config.toml
arch = "transformer"
model = "sound classifier"
dataset = "short read English sentences (LibriTTS-R)"
train_examples = 26041
time_shift_ms = 50
n_mels = 64
hop_length = 160
input = "log_mel"
spec_augment = true
win_length = 512
targets = ["voice"]
num_classes = 2
norm = "rmsnorm"
norm_position = "pre"
hidden_act = "gelu"
mlp_ratio = 4
head_dim = 64
fused_qkv = true
bias = "none"
qk_norm = true
parallel_block = false
inner_norm = false
moe = "expert_choice"
num_experts = 8
moe_every = 2
expert_mlp_ratio = 0.5
experts_per_token = 2
shared_expert = false
subsampling = 4
layers = 16
width = 384
positions = "rope"
pooling = "mean"
label_smoothing = 0.1
loss = "cross_entropy"
residual_init = "none"
optimizer = "soap"
beta2 = 0.95
learning_rate = 0.00095
beta1 = 0.95
shampoo_beta = 0.95
eps = 1e-08
precondition_frequency = 16
max_precond_dim = 512
one_sided = false
adamw_lr_other_params = 0.0018
ema_decay = 0.99
max_steps = 8800
batch_size = 64
epochs = 21.6
lr_schedule = "step"
warmup_steps = 170
weight_decay = 0.3
adamw_weight_decay_other_params = 0.01
Rows from block 5 of a small sound classifier, named by matrix and row number. Rows with one number within an expert belong to one neuron, the router's apart. Each number is 128 + 32 x the weight over its row's rms, rounded and kept within 0 to 255. All counts start at 0. Numbers have three digits each. After the name is the row's rms in percent of the matrix's.
Before each expert's rows are labels from the 100 clips, of 14976, where the router gives the expert most weight on average: "strongest on" is what is common among them. Only what is clearly more common there than usual is listed. The data: short read English sentences (LibriTTS-R).
# router: router (model.blocks.5.mlp.router.weight, 8x384, trained with AdamW), inputs 128-255
# up: expert up (model.blocks.5.mlp.up, 8x192x384), inputs 128-255
# down: expert down (model.blocks.5.mlp.down, 8x384x192, transposed), outputs 128-255

# expert 7
strongest on: voice: male
router.7 129:137119085103170174164154163162162164152143113061119100152146132145151085118099178118171090162146153137133149148121156137107046158126147147149101174124168098132145129170161152093136118126108125155092116209178164138133109117090140073145156122155151087053146095151131176145133120114105109115134102100138199141145170152175158085155084076166119160143132132055122114125156113147145166152064
up.0 141:058088094119128143091077087076112074114146141155156100112161168097104116147145099114122116117150087110109168082095074105141138101100138093122162163114077082095076107096067100087139097100107108061123183177148201168117142094118142111144128177126119099181140146179073157118120139057148110108089142170125064184085115142159083118127133096100111107112141142092130132061108110108055070134119
down.0 101:085084132149165152144125089119061095124205108154120173138075164168127164137087207140084076128099142147116144143164088142129108113123111146120111132146129156092140196065191091121060130127151148099181130132152197153126093118141099134144179110078110103161147134104169137129097171166067114099134132110101176148102141139147136138155124208132152139078099175126100112121159127105129075146128
up.1 179:080097131091130112180142124158150183131172102124083173119050135074154108136120202120156188112079105130133099128188158088140144089163109166096125114120149130121128102121164111129112073181112097192120094074133131127057125151126109115149118096156143196123150100101071118164168151137127100173090122135145146068129096166114216125079144078130146113087153127103118140151163095148102147063124
down.1 134:051170161100125100103117103131119160105127170088038114131123113125114200183172142103103125108142134130154120115113115167085105104132089117118154114147102138126151155160113144155135059086162166108113171102132143117144159170186194145147135177124072150142178098190150179125131049170068057108139125082147175138134101114135068105123124139091102145146158112126088209114054164114089117099151
up.2 077:160166197124170116064081113086157197116159140117156102114081148098149113110163090136133167149218169106089148142072062092155167162161066151172113108151103082151138087110183089142133106165130096147087104126187127135100102131119127145117113152131121177127128158123170087160091084156153139119101096074109151151106109186127222157114156121100078092130134107112091099082118135075099100116128
down.2 084:130123156106091142118152175146097085095169107163108150102120186135137180158139087120120090162162136178150150163153088149163035164132089112106136132121181083118127133152090149201141119085072142153120108175133190134102126193090129156120158152154086095199140096084107089100101163121156103145115146165196123098072124076107127070149119215118153139123085125171156160163164136116167141080154
up.3 071:098115138165116111087134094138119101146142169153115130141112136123175160133121134098104076171120091111092102154146078098129154140103074098118087088115178119109138129114166095174074132080188125137172080049103081096124146133155153106159104107136091099145157106150169160156110144118124190143100167136126173173144122167135085125111110148127162137134159063103167127161082183081165046113127
down.3 081:160144142147117135169107190138111122110150092108127124109139135134101061091130080162070094118106116097102165100174152176171175126122151094122106147140155135109113125134118149069113196094162029106156102151108167100128161152130121140134110113125097154144143111065092118134071110127112197138101142195164147167182129093104167124094090110149121094119146139138081162147113069160139163111168
up.4 078:150120104109155189086144096178156147138098199122189132072138159153079088131154067126167158149170138089092126155133158124100166073136131144234121157120118123142089124102129100137079165158122124146156129069138167134148144145133117125153146169099145129179126136126183176199169149112170080135091129143103123114108150164123149122167123080132172115125108161143169143119078116105069092114104
down.4 086:127063144033131104132135154064121079149089105161168174136107126079162125132145109077123173086117133069115082118163076139106044134150195150080103104156178128108138127114075106128169112128054194106179148141117037145132145107132065154129127164167165108096132092110162080073120120117137117088104135167223099087114127178129162175144158126138160089116121169080158105170160150110145080172163
up.5 095:084099143126103134117084147150131118187172152127143110115136174085117126163182130174134143115176130145008169125112143155168140105093098144171181128128139145180111113181089089158110128128173106115096184206099125133140151169097158097172078145171216159102128148096153191144108155112151102139087168151163116121156137130119154182125106141168153097119140158194163104168144118082135121132090
down.5 090:132134107089132139080110088115089060088151126122113123204107161123152166082124101171127118123078108150145074131129111139179135099130111119121144141155132071104113095179124138154123151114157093061103096085129158145131019058187124173066125124143081149158167113103132106133126146084114130169145113127070072149103121111118129104143150142131163078108064125080103148045134128098175095097119
up.6 124:090098104072148140204222128187174165119028093075104163145118082130154110144103172177163153130073181142093117132173162084218109087150092116044153127119093119098166106133127121141094090190103165131087103103121204099119174135134117162153075148144131069102148126158166163122110133103165121150142143070159145093069156149111148099184128120068131087133150136066112129158146147127125128139163
down.6 116:128152130126113122132117113120111109105139151119109104131158144157159159076153083116166078163196117117123129091130123160121125114133174186144149108089110166083121189109139146117125118136128116138158106121092059111105104095160145096101151112122100121068198127095127128092184107197064144110147078171126098120069169113166052097161113126134104137128165112153145142142170103083097149179085
up.7 076:160099114136165120114076167133145137100091182071165115134110138151115154079124086137156185065078158137136114131152161092196094087091134140089149138163157096086138133114130105119109128122144164133098133162127180145128156177084153163120106128156056101164134129094147102101147181150152104168144119088112087106130070141129076152094086150092104160170060133173089112124118107092127170178131
down.7 084:125154135118115131118096097125093131195179063131140134083111115091132074075155173173143164119213066151079116147092099139077106127134194138142094172118103169124149113088105172127105103135177088168091097070110086157110090123153095170134092162124131149068134093103086142164111064107095174125141128158107097135091093168111125142161150178135088099126114113121119124132126120178083081135108
up.8 088:130101116141078147151168160129171130106111133181089134123122150163139120144105192098169087129122102075139094150112159137157151207074175117108230170126098175146094127103050157131114082094144105101071120153057055092049100048133127113131081090160148122141117115132132091109127142162077072138108127095068129137099141102118148171139155136187109077088096143170089159096147148145181161056126
down.8 093:138123143146178131105118115122215188048102087161123148107187102173064156138106063113119164136121111078069150079131131112133073109181137142079107174112126127103153128115190142167156181178161101146111124108161191107097197171128099179176130153183188180111141157105119187141124116150079061115150146135127147111153131125109137094100109212089142139188135102157078157100133159164120113113116
up.9 157:155132181119116162121169136114068140131131158135046127119097106142085134080133154091155159070094190088132103105136125101105139102095101154033183083137187133105135111103158104154146074136162122132173108083092104156053124129151164213099116038097090155077154147116176125134085172152174112187120129146086112066090100138109194129090118063163118109131137155120152081127084094122140159095146
down.9 128:130155111112097109135144091142118138093100161132168156150076123093091144125123103114085169088074144167145100083164082174122094170155199141117186162183091167143030118108130103153083107176055135060097153099205099120084194111123133155144171193158100140124118059071117134119170104113163094114162104140113185141185159096161134094159083180130075153133098128160124171138177132101114102127115
up.10 092:109167204120093097067089104130162104116120119145109204131134092168105139141149135141141171089080199080078114166126142155157074163122094143064104116102092077149137119103123141153154110149163148134133126125170089140053133086172120110099107078151113101107094115152166080085136100122117141076120145172092076183152108117118136142122131168105168100114161134120144112098110160115104139130137
down.10 090:136152094070198147120130141133110087128142187128034184130095123139138069061128147150118124068125099145155090172174082132132167174102086116118049097108130178130170115152117085139139089118142070105095138112138139148111178161116052156151100090096138142161072120134123141150098131066082129168106055104072180130069133074134151088135102159064123143140197116155096140133143121180150104086161
up.11 082:144150121112131106116070182147130099131154131130064086062112149127165123108104158133110096081152052076141097107181159102141175094165088141063177143096152159077125095158124062156090158097177170158165188129185207129095142194171175192181113149096131151166093164148146103165136146133096139099142191092130138148069131203148150127134137160114113125181057102095130094116138199118168147162113
down.11 085:075142125116069154154171119143091132099156138115122151138135101148135131107143125128099172129139144120137147098163172094108131103132109141139130144171093109158116169125166087122110140123049070131087125126170096162147183175199139193065094117140185148090150131150192093191128124179150206153165120086106129129149146073073119132085125099166143156132141159085149126157139152131183120093155
up.12 074:102086114186093119081100117104175124152114090097110169111184078106145177129146115131090189118108168119123136126120137161136131115174156071173139107201137147166108109142090139165097116172115157113128168123123140147099160167151114159121160116225159099163162164143175076112072106134132144110092105163081128146144183156092155105112151168172107122174112103083077139102138124070113098109115
down.12 082:139203115087095116124170146186156138058141143100164164129101117093134130063193098122066126125144101095145155143145156091147146111098185101093128191119076160118138079139135117161176117107127137141136155118120123151082167134133105146103129104147078076115148152160095101180182076098121187115136158147171168109118141121099138137223057116133129173121098151176161165158087109200138120160105
up.13 116:050149162142145057131111095132182138162123077148090124098137101116132167142101123127134162147127115127068119143068136110153081135102095111111115108084160104159098094076134140139121096130132125131112113118158172154127128110112071146179169161142135137164120144171115141183137117170135117096100151057067146142077124146171175091150127148171113143192096137060173100170130143092091161095122
down.13 111:134126152121132115105128101169111126068134183064129155172078121126097128171179102089145174173182144141128131065163114140135154137139219124094093128141143086120164078160130127116156144152148164111149192096151162170101141127184162082165085111136140171111156116122122109155142109188144120126100113132102108117085101061078143108122143088128124171130128111112072136097145143148155147167156
up.14 122:147078147148145065110060136160084056109135169135115093129140136117113141069129044200157127109098170145138152159114077111121079114093135113096160187118106131150101163114112133122092150130117173086116088140085150136116083123087162072154116137121100122118167135146147105132113123070118100157122115121086060133127133065192145080104120105138116145121123088159185175145112133115110080134141
down.14 093:119186173146136153184172153126129103068169204130114119110133117179197095110117166099092180088149147138154102109175178085179191109128153135117145170101110106146103065116158104061072130161101122115095162123133134108136151102146161070113150173100110157082108124116094159124113129144050144197107147150140172120165090152153159118124150133094122138118134174147156067171122117086161112090188
up.15 124:047109135098109169028188167094101171128096111129174141146097104171135083107089117160105127133126099114111126212126151096102165145139121124097106208121130187139136120120150120149102110129151101139140156121145110085107120125162141109159148210146145094106171144193111077128187193110121115146124147130162112126164086155137128185148159127111160124176083167193123134130076169152122122155103
down.15 113:073097185176150142125129075167108149156123160132161125099179149104165108150138130099125165111130150080138116060074101124126080131090141145125145149125143123126121129095050173153169155164063162064105102120119124134118213178137108093144098166098122170156121089074153144073105120127195138117099141177133098117129157195108131116116084210122136074159159096122094191142117098175117084157196

# expert 0
strongest on: voice: female
router.0 125:187154097106161218124096156125072112181121118132180142147104108068153099119112093131180144177158128117091102068104134165208159150097099117128133110087183070131176169131121136133118141182150075074172088174128148145125085096135147163137148116164125058099100130107158157146109130170158160161126188118182195092110139110103173139147139134128134127112111118132107129131098112121167165180169
up.0 080:075166197148137143093150070097111135070122153152129129085163127085133150152175125139123124112120132128200080128162127087076117150118120087195142119104161171102140146117132147147131107112069102190100162187117067091112139104157142119147144082095143053146125121074107102117097111152122114162115095171149131154113142084098104120074085122129129134144078119162173163100139063126122147151135
down.0 087:125133110065118068186136095138163142162118193160147138141151112131155183064151091146119156127099130096140110127156128132146137144131114117057112143146155174145131100091115061170098145118128095107119183120165148201078120106159063102053023142174077179124126115168147107133111142113181170154200119118153136133142109130142123172190133137112144072106129126175141101127166061129126106144200
up.1 094:146147141113133096074161143176191099105134113159131119128114115103143136143131061099144166112175181120133121108112129123075180115167132164131149190135116161119136126130093126124117133108148132079148137095178169111110112173108240127101147075149084093141112100132124186161171134114146104118178110164133162145090104171145105141184132137185104086085149141147126150147212125094119124178139
down.1 092:087121178171126117162081141103123117139108115140130150171129124158085124110146148171142142114162151162108166132104119193087100126095115168131138129100128089111154137174150133076132155121082061089123116117133127064182114154107098164125109126126105127129107106143173142147129090184146221124088109178110138116097090082124136144154167149120097133080157111166107098167046084171194085091123
up.2 110:151099168086106133176133099170048151068066157102111108106142060131129129163153166165152131098129108158129095154098155154152104061168155136063129148097134122141047138126165109143158119139124201177094139106150168141095099137145180139142139128118107142104073149127097191161108156118081127131199108100100139108167103123124171141085137165128139136111135113079139169080159123141201143151124
down.2 101:127097128158137141155151149120170110194122084165159163160107167152129130123091097131179124120129138151138095035143139085081174168158195115120130149102127150090158118055134128102139113148142118114099151111152113115133109151159138125144088121104070153195147109112187132093143176152136112175086091116140128155103097128172084146110182185077140116156095169155130153186082133106107168106147
up.3 116:121106111075093217140188157074140090114091079154125135152125120128112139148115145180045158094167100144131096122096149145106088145152127102125058114128113217190133136154117100085091145135094157106170101151099147117169082187150127161116104140140092080122146135197133126110173137135122131149134131097060125138106068125138125126088160094126078081155124083052142094142108162177110112150165
down.3 109:159145166124184140109121126094109190135148190124124090150107118174126120127118133162173130169200159075186159151135125121155126102099124103163155132174166070161138101091098087171122110067173149156070187147182168188132142153143093183118151139116161122100104091134119169092124144116129111125093126191146098129128149172125121058169134100124149162110136163142119116141127094106107175153130
up.4 079:187123166147072096139109136103146189066165092096108165102156148167087112105130159117098153123136159112127091136171107103148067163072137140140149174142140127096109156116131112137071176171175133084203158146204113121117144099193138089161140042138170143163093117137112161198163164152093124085163118096107079195085120112123103084143121124130146167126150126180091138119058126150100131112108
down.4 080:122140101120176098107174126157133152137173096108103125101115157146203123149161142101125120075155091149133170114127109117112173103099115144065158191151093190148178160182096151113152108111096091194094151113143137117144148047099145098154073160185097144114196183158078083142134122146146157117181084131152172164186127065128134162169182124104129082091164128118127176070126137096129121114162
up.5 117:158119119155106166146099164123195116152089103154084131157114112160094122122135135167128178055142087125145154111122117126133139144149063055119116106097152204134085193136102070107169122089171131125131086125120053165150146166131113075146131056086178135155089132141113128094171117076123074137150150122097119124168115142212106155143192180132098083125162085206134091094129175096156121109152
down.5 099:141112182109148133058156093148110107101089180105131095126168161166158081146108098155086154175162182097091076109159131127193138179139139138135124123179095060139166142127127170133151151121107106160133131139175124149133159155196143183137056155171112161152131088182121176187115147135133111126116086155121112107103115117110177182082080154106189143131144082126168110106104167125080149163121
up.6 125:120131155111171140132130143037104173134153153109208170130120132149130148060064218137061099132148125069117113153077111166099106115157130136146145170108070116187112127085086108130088145149161112101124112133178169182140111187157102179157112136095140124190183154154086098145141147088174121115161132115082148121100135109125107139141177148112108070148123110098142111112149154087113130117090
down.6 126:110165089098058132108109095076105113144161115112127118152147136060061106086058104102140101048139090165145055116157085117091080048084131153110128117150123092103119154138137175121127041103101186128198118164147136104112122105092136110177149164114119129113127149104090157172078171119114072108086105090061133178139157080143176136168089138085098116147162151146113100057091079134082194167097
up.7 088:132146193142126097086097148186124188139079151178134122109125098075171182118147113113128124119135069121142126173099116095129133197079146117185143115121101139140109187148134216077107173200188138109164148124121193153161143156126110156126176124091121127160094122137133113127142108118158111134154173096130131121148166101075099130171167087104094145174129112156084184134124124125127121153120
down.7 099:151164127103122169085159111103118141132092135099140172153137156146120128086134122120081130159107138156174100154079134109140125107098139158111116193096135128113131089065171091152155121094124118140146164180113173100136137138130134169147133165105112142125117121162088193104129124119164125132084112174108117196123112103125111136073137092128135133109130125152171179130103096082072176125098
up.8 098:124133161062134083099183123130153186112118165128116062145087104124162142144162131146144121085145106116104138135113076181117206162124090082166139176116134124164077098160129077162110093149111118083055222087124191163142115090110069185099106117146057155136140145101133078068076138141132133158142129121164106104090114085108089136121189142101101147111157075151139088101130101110111145115119
down.8 101:125124125086164099162166140159142073123169132136103122160145099134150099121119139066118144143080138119083091126132167164106106113135066115154060156083096155135131082129117128081067120153148136082151148135124139128121143119128106018137199144115160122159100186088176103077122137180154116122096105085125071103094145195107175152115169102126160166112097122086111126109072103106117113129153
up.9 129:162158151135163108111125082141096143136119158165089086144123176100128211086131181111143133093133125134150088164121176204196177093131150129096135099140118125150164174169140142122140097153161101133096172072129100110109170123110071138131084132163104117156134118156121102204082147165101142128165125116099090130145123067087139110093171136129171155122119084113119160103121121155147117139037
down.9 126:079112094112058145103060145124177124111131160121100178084159102115102067147109101113171140124133122113092104108152088109150115160097136137076111185099119158124132144109095107159099122132118136109156149152091115076168119092144176131077097117117095165139148126123145178130137100132142080131092122112082139118121107155121101149139141131111084143134117109177146113115078144129140076120142
up.10 094:172081142210118166116168107177121147134139108163160094173129152126092098171143127092107098182107119130142116204080136140144120129132095155098101108157135126119110115126133120172102152199141114094153074169128070101134130161154164119067116162072129142123109125178097136120098109147046066111097172092172139122174158128070053115161078184153111104146166092075135072110147082125170133111099
down.10 090:112136153140091175160088119163126109116098180138131140131126123150155122092052115132113158152196170117090177138141117131106129121142122104132127106106133097164111147146127138084137158124186086156128068142073155115114136156148122146128080135157159141112093105120114162083091117118166108123088107117144143151010180108102083102130102066127140137094139145110116187201068137148189113111176
up.11 111:123125175135112104139080133069161091178177150075142109136168148127142091123104071117122089108102113133148096088104116129100111119137077093151083126120185084136174101068117122183143107103152162096159178065145167148137075137195148153166145097131145161106097141154110155119138119118169145142118089157105099113072076142150115125140079069105104119156135077143109117138155167149116157110103
down.11 093:186084105128139116130172146161095090178143193142132162129127113098141084130126141155145112089087087186120112146147130136099111149116158133109098111140108108099159159160142134106124134133047101123123195124110106133120110104137151171100120120119144146069157118142136147126152138192121150102138096175097160132137193154137057159157104134066147116157126060103115136102128163196087102151116
up.12 119:140126107116141084142103222106092122118129194130150163184102127110123167073109105106121070092124115161174126117127094103093129151154149139056123127140143196139113108191108125097134137134137145152135089159139157159093164149146044129158093135104105187122146138137093128070180107125146098114153081135175134145124104089130156111100120097104097175139105096140129183147156120138096085140115
down.12 116:150198147152145088160072096207108128142141153122118136097163173184124080169114143128111147114116143177131149109141103180104092178075190112166038092099168109102115130153117124107137105152095124132109170133120099132142110129130152112037063138118198099166109158109160129093116142114133105135103146104062121142171140126115099097162060104073116129168180112061119148070116144168134159152127
up.13 095:111175138162111112219115126175079147107182120118093131125124153174107126185088175170114114076108104128070106105106161138082128105122124128055133110126166159129043068103176121181167121150099080160146145050188113134139148104125138087146084139146103121109110081182131130081094164114181110117156122106096131170092128098139136164133152144173106108157182100060122110137149129115132095120143
down.13 092:125125183153122114084114117105140119093115144177117138137111150123169116118110079139049142176078158139156106087128123108125157110177138158138140106124162114115119196144156140121152172108186209173137143198158169125064132163126155140126158118101141119188107114111190129075160074176058130170117136127174115151124160182148091100157108130143122138187121134120119194126117132117116173113150
up.14 094:149060131082125088086120099206149148134049117090132116090157110099089120113142109138155088105126104105122128118129122076059114147108061064132150173117092115168145048162157076127105152130097122095128167166089169140162141131124119084090110115099127113115165126164085128148131140093152134123140168129164157087116145134093148105080064122130149141081130153105133145152091118142120140108152
down.14 096:138093091172127089158131126098161068152100178166094139177144128140108123086072160104111083155181119141127118163102073136117135131188083162137099098130149217077116122161090107115133112098158112139186139132156115086113190095093169112103172094147194104110120211193098109178155092155182162128099158089147121138119131154126107183108124033160118187114150157149122110102154089131106134118144
up.15 090:124107140136176120153142109106105116151180119125162121132133121142175096121153165162142109155154099116110102126168120137104116114167103148090174137143141109101065085121129132119145118126138136111147145069147124134148140091168133097073089162114167142082153166090128115088169143086149167158133155127162158067073127150165112122169082135139149143104149134081167156143137124123105148167129
down.15 089:183156140129096119170129121100168052164155154141132165084159112102160139157161140169090104108103136157131130157124080082134078106069079123134139159108165108069138076135179124081190101200132123177153143117083154160090103104104101148151159174109118088042090161051156096152122120154135140151130083083142109165097139102168112163162125116154141130081108138106112125155182138151149071122135

# expert 2
strongest on: voice: female
router.2 066:081141210107081091122110082110130085121076143143099150118079163128116101149102146184055090113089086095097132121088142117111121140112120131161133166126172141096078119104092082142136176084132157116123194138110135122162098184096156170116107115163086104146075171087148110104123130191069136117077088105159085130094185140106131107128124125155114184103097136114165113173128190110135169097175
up.0 101:228103164094136104132133169102133057088149129170177131050112159088101103160144126108156140128104158153136137150126127169151169094084166145099148142091064147107075106105115128161141131152117159097156121122059118169116136149170152182115143081156150119054092130124118149158119080155167112160099122189098139118163141100163132221115157140111147126146086127108164106078182106142101115106148
down.0 096:096134099078124134126073162117171118117147142070150132116131095121110088140131117151160073077119147132091117156118200128175121149157203180145124091173127097187175155128167109088101126108096120166149176134148045116126111103051154134148076124136103105112042168180168162129096152104177042099143102120108120113138123111117049061131116104120101169120142114114138106127166124123135073100129
up.1 098:113091123133175084121109138105148157138143158117145210145081136104222104089150161168086071131144128103169113117156136150057097134116141079173154107149067117146080096178178033102112116121172154151118152151183087148104183125142134090156113124158096111119099153130098118160146082134107120162093138152117116106150130161085194171115118105187114121131135134107089121146170149129093140045069
down.1 098:167110126102132073052136217168105156143121142112108138109146072134114133168170078155085135148172105154135196151109143186162146159140141137074102101140121136040136143184114101081141130137195065174153143145182126110130137117116135150147099127159135113147155124150133161124130054152102134141068108160135135098103118158066086118192145165152093119152138139093125108146128091108176170151121
up.2 117:089121156147187088164116077084101153087120037105183066101124056136188177174169157126048086168162115121149196114138199137162146129169096083106158117175140107144087121165128146160116086114126170141100112125164163128141135115132145134120089091096175118147091131112129166140116128151128167169121168183139147095101139166194088117120084162119144158138126112136111121095117139086128097139097
down.2 101:148137153109133170119125164116108143119083118141074139147135140114102041152118104118134176171149122147121116034102072154181131152103166122137136127131096148138142146047114183090036105123107116138174144081121122126066159165095128094143075158173116146168119143146221104073136093161078114120153100142196114135112077077114111153181137103098147097102105105142142140098094156174158173136077
up.3 103:195089067119186103152156177072133103078164150151119164092144066124138093113151175087082114159118118108090121118117076131133150098125137047115114106145108166095173117118075141080133059081132102183084119119048101137152134094198133083083180134099189144102068128112088142096159151138151164141098126154123115120157160140106108140065105107113134165133156110080158143126119067147148125162124
down.3 103:120143101150118132154053194132101114148163140138176092155173126123181139185159135117105094162079095156158095156125139113113133192121168128097135087148056118154066111100131136156104123157078079173131136130127143109161201159174140075088120183115181137095067149084156096149110107103091121054122157156184048109142151105109120111134119130078135161123144141162162125110152164121155109160108
up.4 096:087176158103165182131083173132107152130111073127229062128162093068122152113144141167140202119156075087188136150072155208126112119111153106128144121088142120100105125136153172107113177116094112195096107091151142117136104126169123152147127163130102165103097111191140161111139113133142098062117126188164108097145120132185097160117119115156164064204123222146120112080146130126102133123092
down.4 099:091193091136079155114212162124154092215176123129102102103090103100162149122137137162142171180117119141086071173095151184137081138146175129157102159106098149150131102114153126124140091158126176132182122143133130091157132106114107101109121158111148087131193086103182126077168113117134097121173153081117118107061166130095087135077129081126120191144177089069140079171166158145170185147065
up.5 099:126082096093175118152163142133131057125108086162110136106131169120136073122170159119111135155111188077117120160069061133136120054103171039139145078095152199121123102119122105140127144154091169129141084149127044124132092188120120143109103071103101156061141101140214102149184094128130129132128138158158113174119113099112134110149131109157111155092142067124144165113117183108081120098144
down.5 102:158129097091107112086146107093103206189159126115142057185136119206082174164151100131123155159068164191097115132151097130116105155132146166162046142162161179139148131183124159160113117129119143145155133117109168094112126178130143130120129097158126163126116124114120111097141098096132161075120127172146117125083145157073164180100178137101082080137182126126133135125092122135097121157130
up.6 097:121167109105121154125122095081092115155109056112142095134144113122137085170123105153149163176053076151117133129119127163104127103158155139127092086107160137162145077149140159107136128113136204154145131145137102170159164100108176063125169144136139066103118118161107136152091094146118140094151112167118140121204086102117137087157115157103032134148104106108101202147144118181154190151146
down.6 097:093111113173109181140120116184053112176133075121151103110091165109105143121224117185100126138158140109149108161131148183097100086118190155098157189118147050117147060124117187170147097097106106111130061172097150102102106125144099175181126128155099140123110178098129105174114096094052096057124093089176150072143094135113104114141122130190148114118104141108123119137148150177164213111117
up.7 107:101175115164067086121109115107129130089116156089113089091133128153182154153133107208089147103142123093071133112116177142139104120168108136155083170182118135145146135095130129162133090153137062112130103088119184129119169132145128147170082136125097098156132101119072140164141141138184097155124093085148130172097061128116090155134112133128123186084225184087118176148126111115101168072120
down.7 101:135158089144131112119161089193125102146153139160135132165108133138131109114096100104154112150112171063136172117115138115126135143158155149090161119153069128125091148077151130110119135101133083097096186120151138096150158142121103181113102105144171143199150126140101117055086168067110092149118093129107130096149135127117154160053131153142067127101093144147184136102158181169106126147055
up.8 101:099133145115168130118192134125130145121194179107122124116110179112067156127147138151162120197089186096094160114189076129115165149146121116125109150056144103085149129140106078123160128093182137109100191219083078118099197079089123116164148077097080082122125082109155144186137154109090084168117114144136160163147136133130098088167159128150153110143105058173113126175093117124127106170037
down.8 104:127176140114059173137093130153067076127182114154117160113131169115090069148155114149105091133104156116090121164096132110104136095134067145188148090129204092184148136110178091125135090132134188148086182100177065118133187176113147080142172136173182117080141086132147155138158160104147120125078110137134117124144116196118141108061127091154153147113129164133127151135157120078112093132126
up.9 103:140093145075118132059115158161119079146129183143134097115180167136162158190152158101142175099106137119143143110101157156119156090154093103105163119165199167154141125146128057120060076144133170158107111088134065138119115056108073173063108098183163165115112152134085110159099086123159117155161119132091139166139094117130125144149166104142218116111161068072106086141142110129114145148081
down.9 102:100108131106128133149123177120179091102146073101055141112145147117122143136214083077098114174045101111186103125132144144149151119067155149159083114129131145111116117216098097094131161121133106176066139159148156138131172130135095149146103172121166134117111166130128086142112091170143104083109121093041156137152091124199079083149169155092141135109136111131119094135147169085144176123085
up.10 097:120135146097145078117067066098112090138066100094153145084133093150165105100122187058171160095177143143126148097099105144156105140108159245073151108148190107195113199140125115117138109188090100133131149148100092137118133095165118132165100132069121166123148145153110068130103106122161166070117076095118092101108116127141102130088085106130208095114097150083152121092129171161147055157137
down.10 104:129149075098114138115119127071100206132119148122161162098152190126071123105096075198158138095110060116112140092149168141105104158121163112137114165104080175121142086111141142113102180126139150077132143040079164151138105132155162055149153138103127092114161172085143171094121153174180143159148098103113164100100112108150131100075181151084094132118080126195135102152078176132126155121085
up.11 095:080134163174148119135181134189111146169120115093147169117121088078117068139101155132092145154118108096230129143130066111134124159152102121158186130129102113183092118103120076122169122096137121097129147143144109102102101148130169103115085160135126120157181121099082124169139194170120149081185109125143117095149161145163160152078118134159120101136176131197138113112090105129113142185078
down.11 102:149145172156103128116148109107165106082154135176137152066091120097080052087093162118168078047190099145098116153059118134158149152137085099190145158138124074132148146123128143121137077069129202100161142142145085190072112160080117149130104189101135135068107122102124147136125116101078128049148120126137115049103172120087048163192083132087117105137134105137102114134126179105125093169101
up.12 105:174184170113098162124154177166089114134196157093122165175141074123084136107137117145166081165108094178112081111128184134108065122078122152148175161135129107104129134120154125108124105105109167131127078118117091109115175151101141113171128182133074160158122129142077160050118145162121057109102108121188166102146126090155082093129122180140059124146082155126158161078168149095141170105169
down.12 107:117131154145121155154156134130104141127115143121098113088158140154125134102127129138174117123129100145115127120185117107160163138157123141141138062128149132153161127158141169110117128151086212076128128148108116146093073142093119116133119083169104097134134149095122075103096123140097130087101183140126143157183164229132116090169133177159111146165142124179054131159097189145158127163140
up.13 105:119107099166126121131094055123103089119095084087136190125109171133076145175160196120093103150120107131111113100140159123142139113110144089081153177124101122106120102127150141143066119091168083159135170158085116130164151092128182114121097118111138148151128135099086111120093145119149162103084130174151064107081208129131131151151150135087187215102156155110164132135131118122084091098128
down.13 105:147144096076168116116162157156169114167133145138155160094131111124130127146180125135159197125130100032136164087138110139172142118127063171101108112142139152163138130141138102117149157106162112135069151073109104155141088099091142083152137142198174135156187126090115082138101093160167104073149172103162110132142147111142148124132116186120097100131031147145095104128053155094095178141134
up.14 101:125087095093107117140187107144110164186181128139177137129091173186044129169060130123135098115133096150090123065115093123119092167158095131078131128144143123150129134173079086100174077124129098093145143132149095105131148119108102086125098149114161146140073152111101135121079141134144174187110117111128194153100148161096123186129178090149110166189100120156101131110138119166080100085143
down.14 100:211128145069080144176145058136110165140069173094111117144160136095133086082119109109093169152086093124090181110170072111107080147060135145156098131113074100132138153172127159130078134151111101092086093114114137116138124144133112135138117152131111123102095140121164123124051125106065111180036134152098082136111133155180075090183154146159154112122089093087122132201137199148100131157140
up.15 098:130105170094133097060139174067161093128121154125132141120147171097115086167150169137128137077132099116127088109202106096089124103113089147120152126143178087155067130137112154115123146119181141090082136151119155152147180085140127120156155127166155102112119066162146095164098142095191069110149134117145078064088202161117138105134108134107185123061070147118145168136109140127179137143142
down.15 097:117162119175128153102110185138091105138096166119144207126078096129108119146119111159139179097105115176098184169137136138114129087102118091134104106141184177070169168158133065136149106113088100120113159130178124148156152117090151134100109166110146182120138191122130083105169130127119160111099163134132125188125078047119134101125077113120112177154151118098120144161139072156124106182071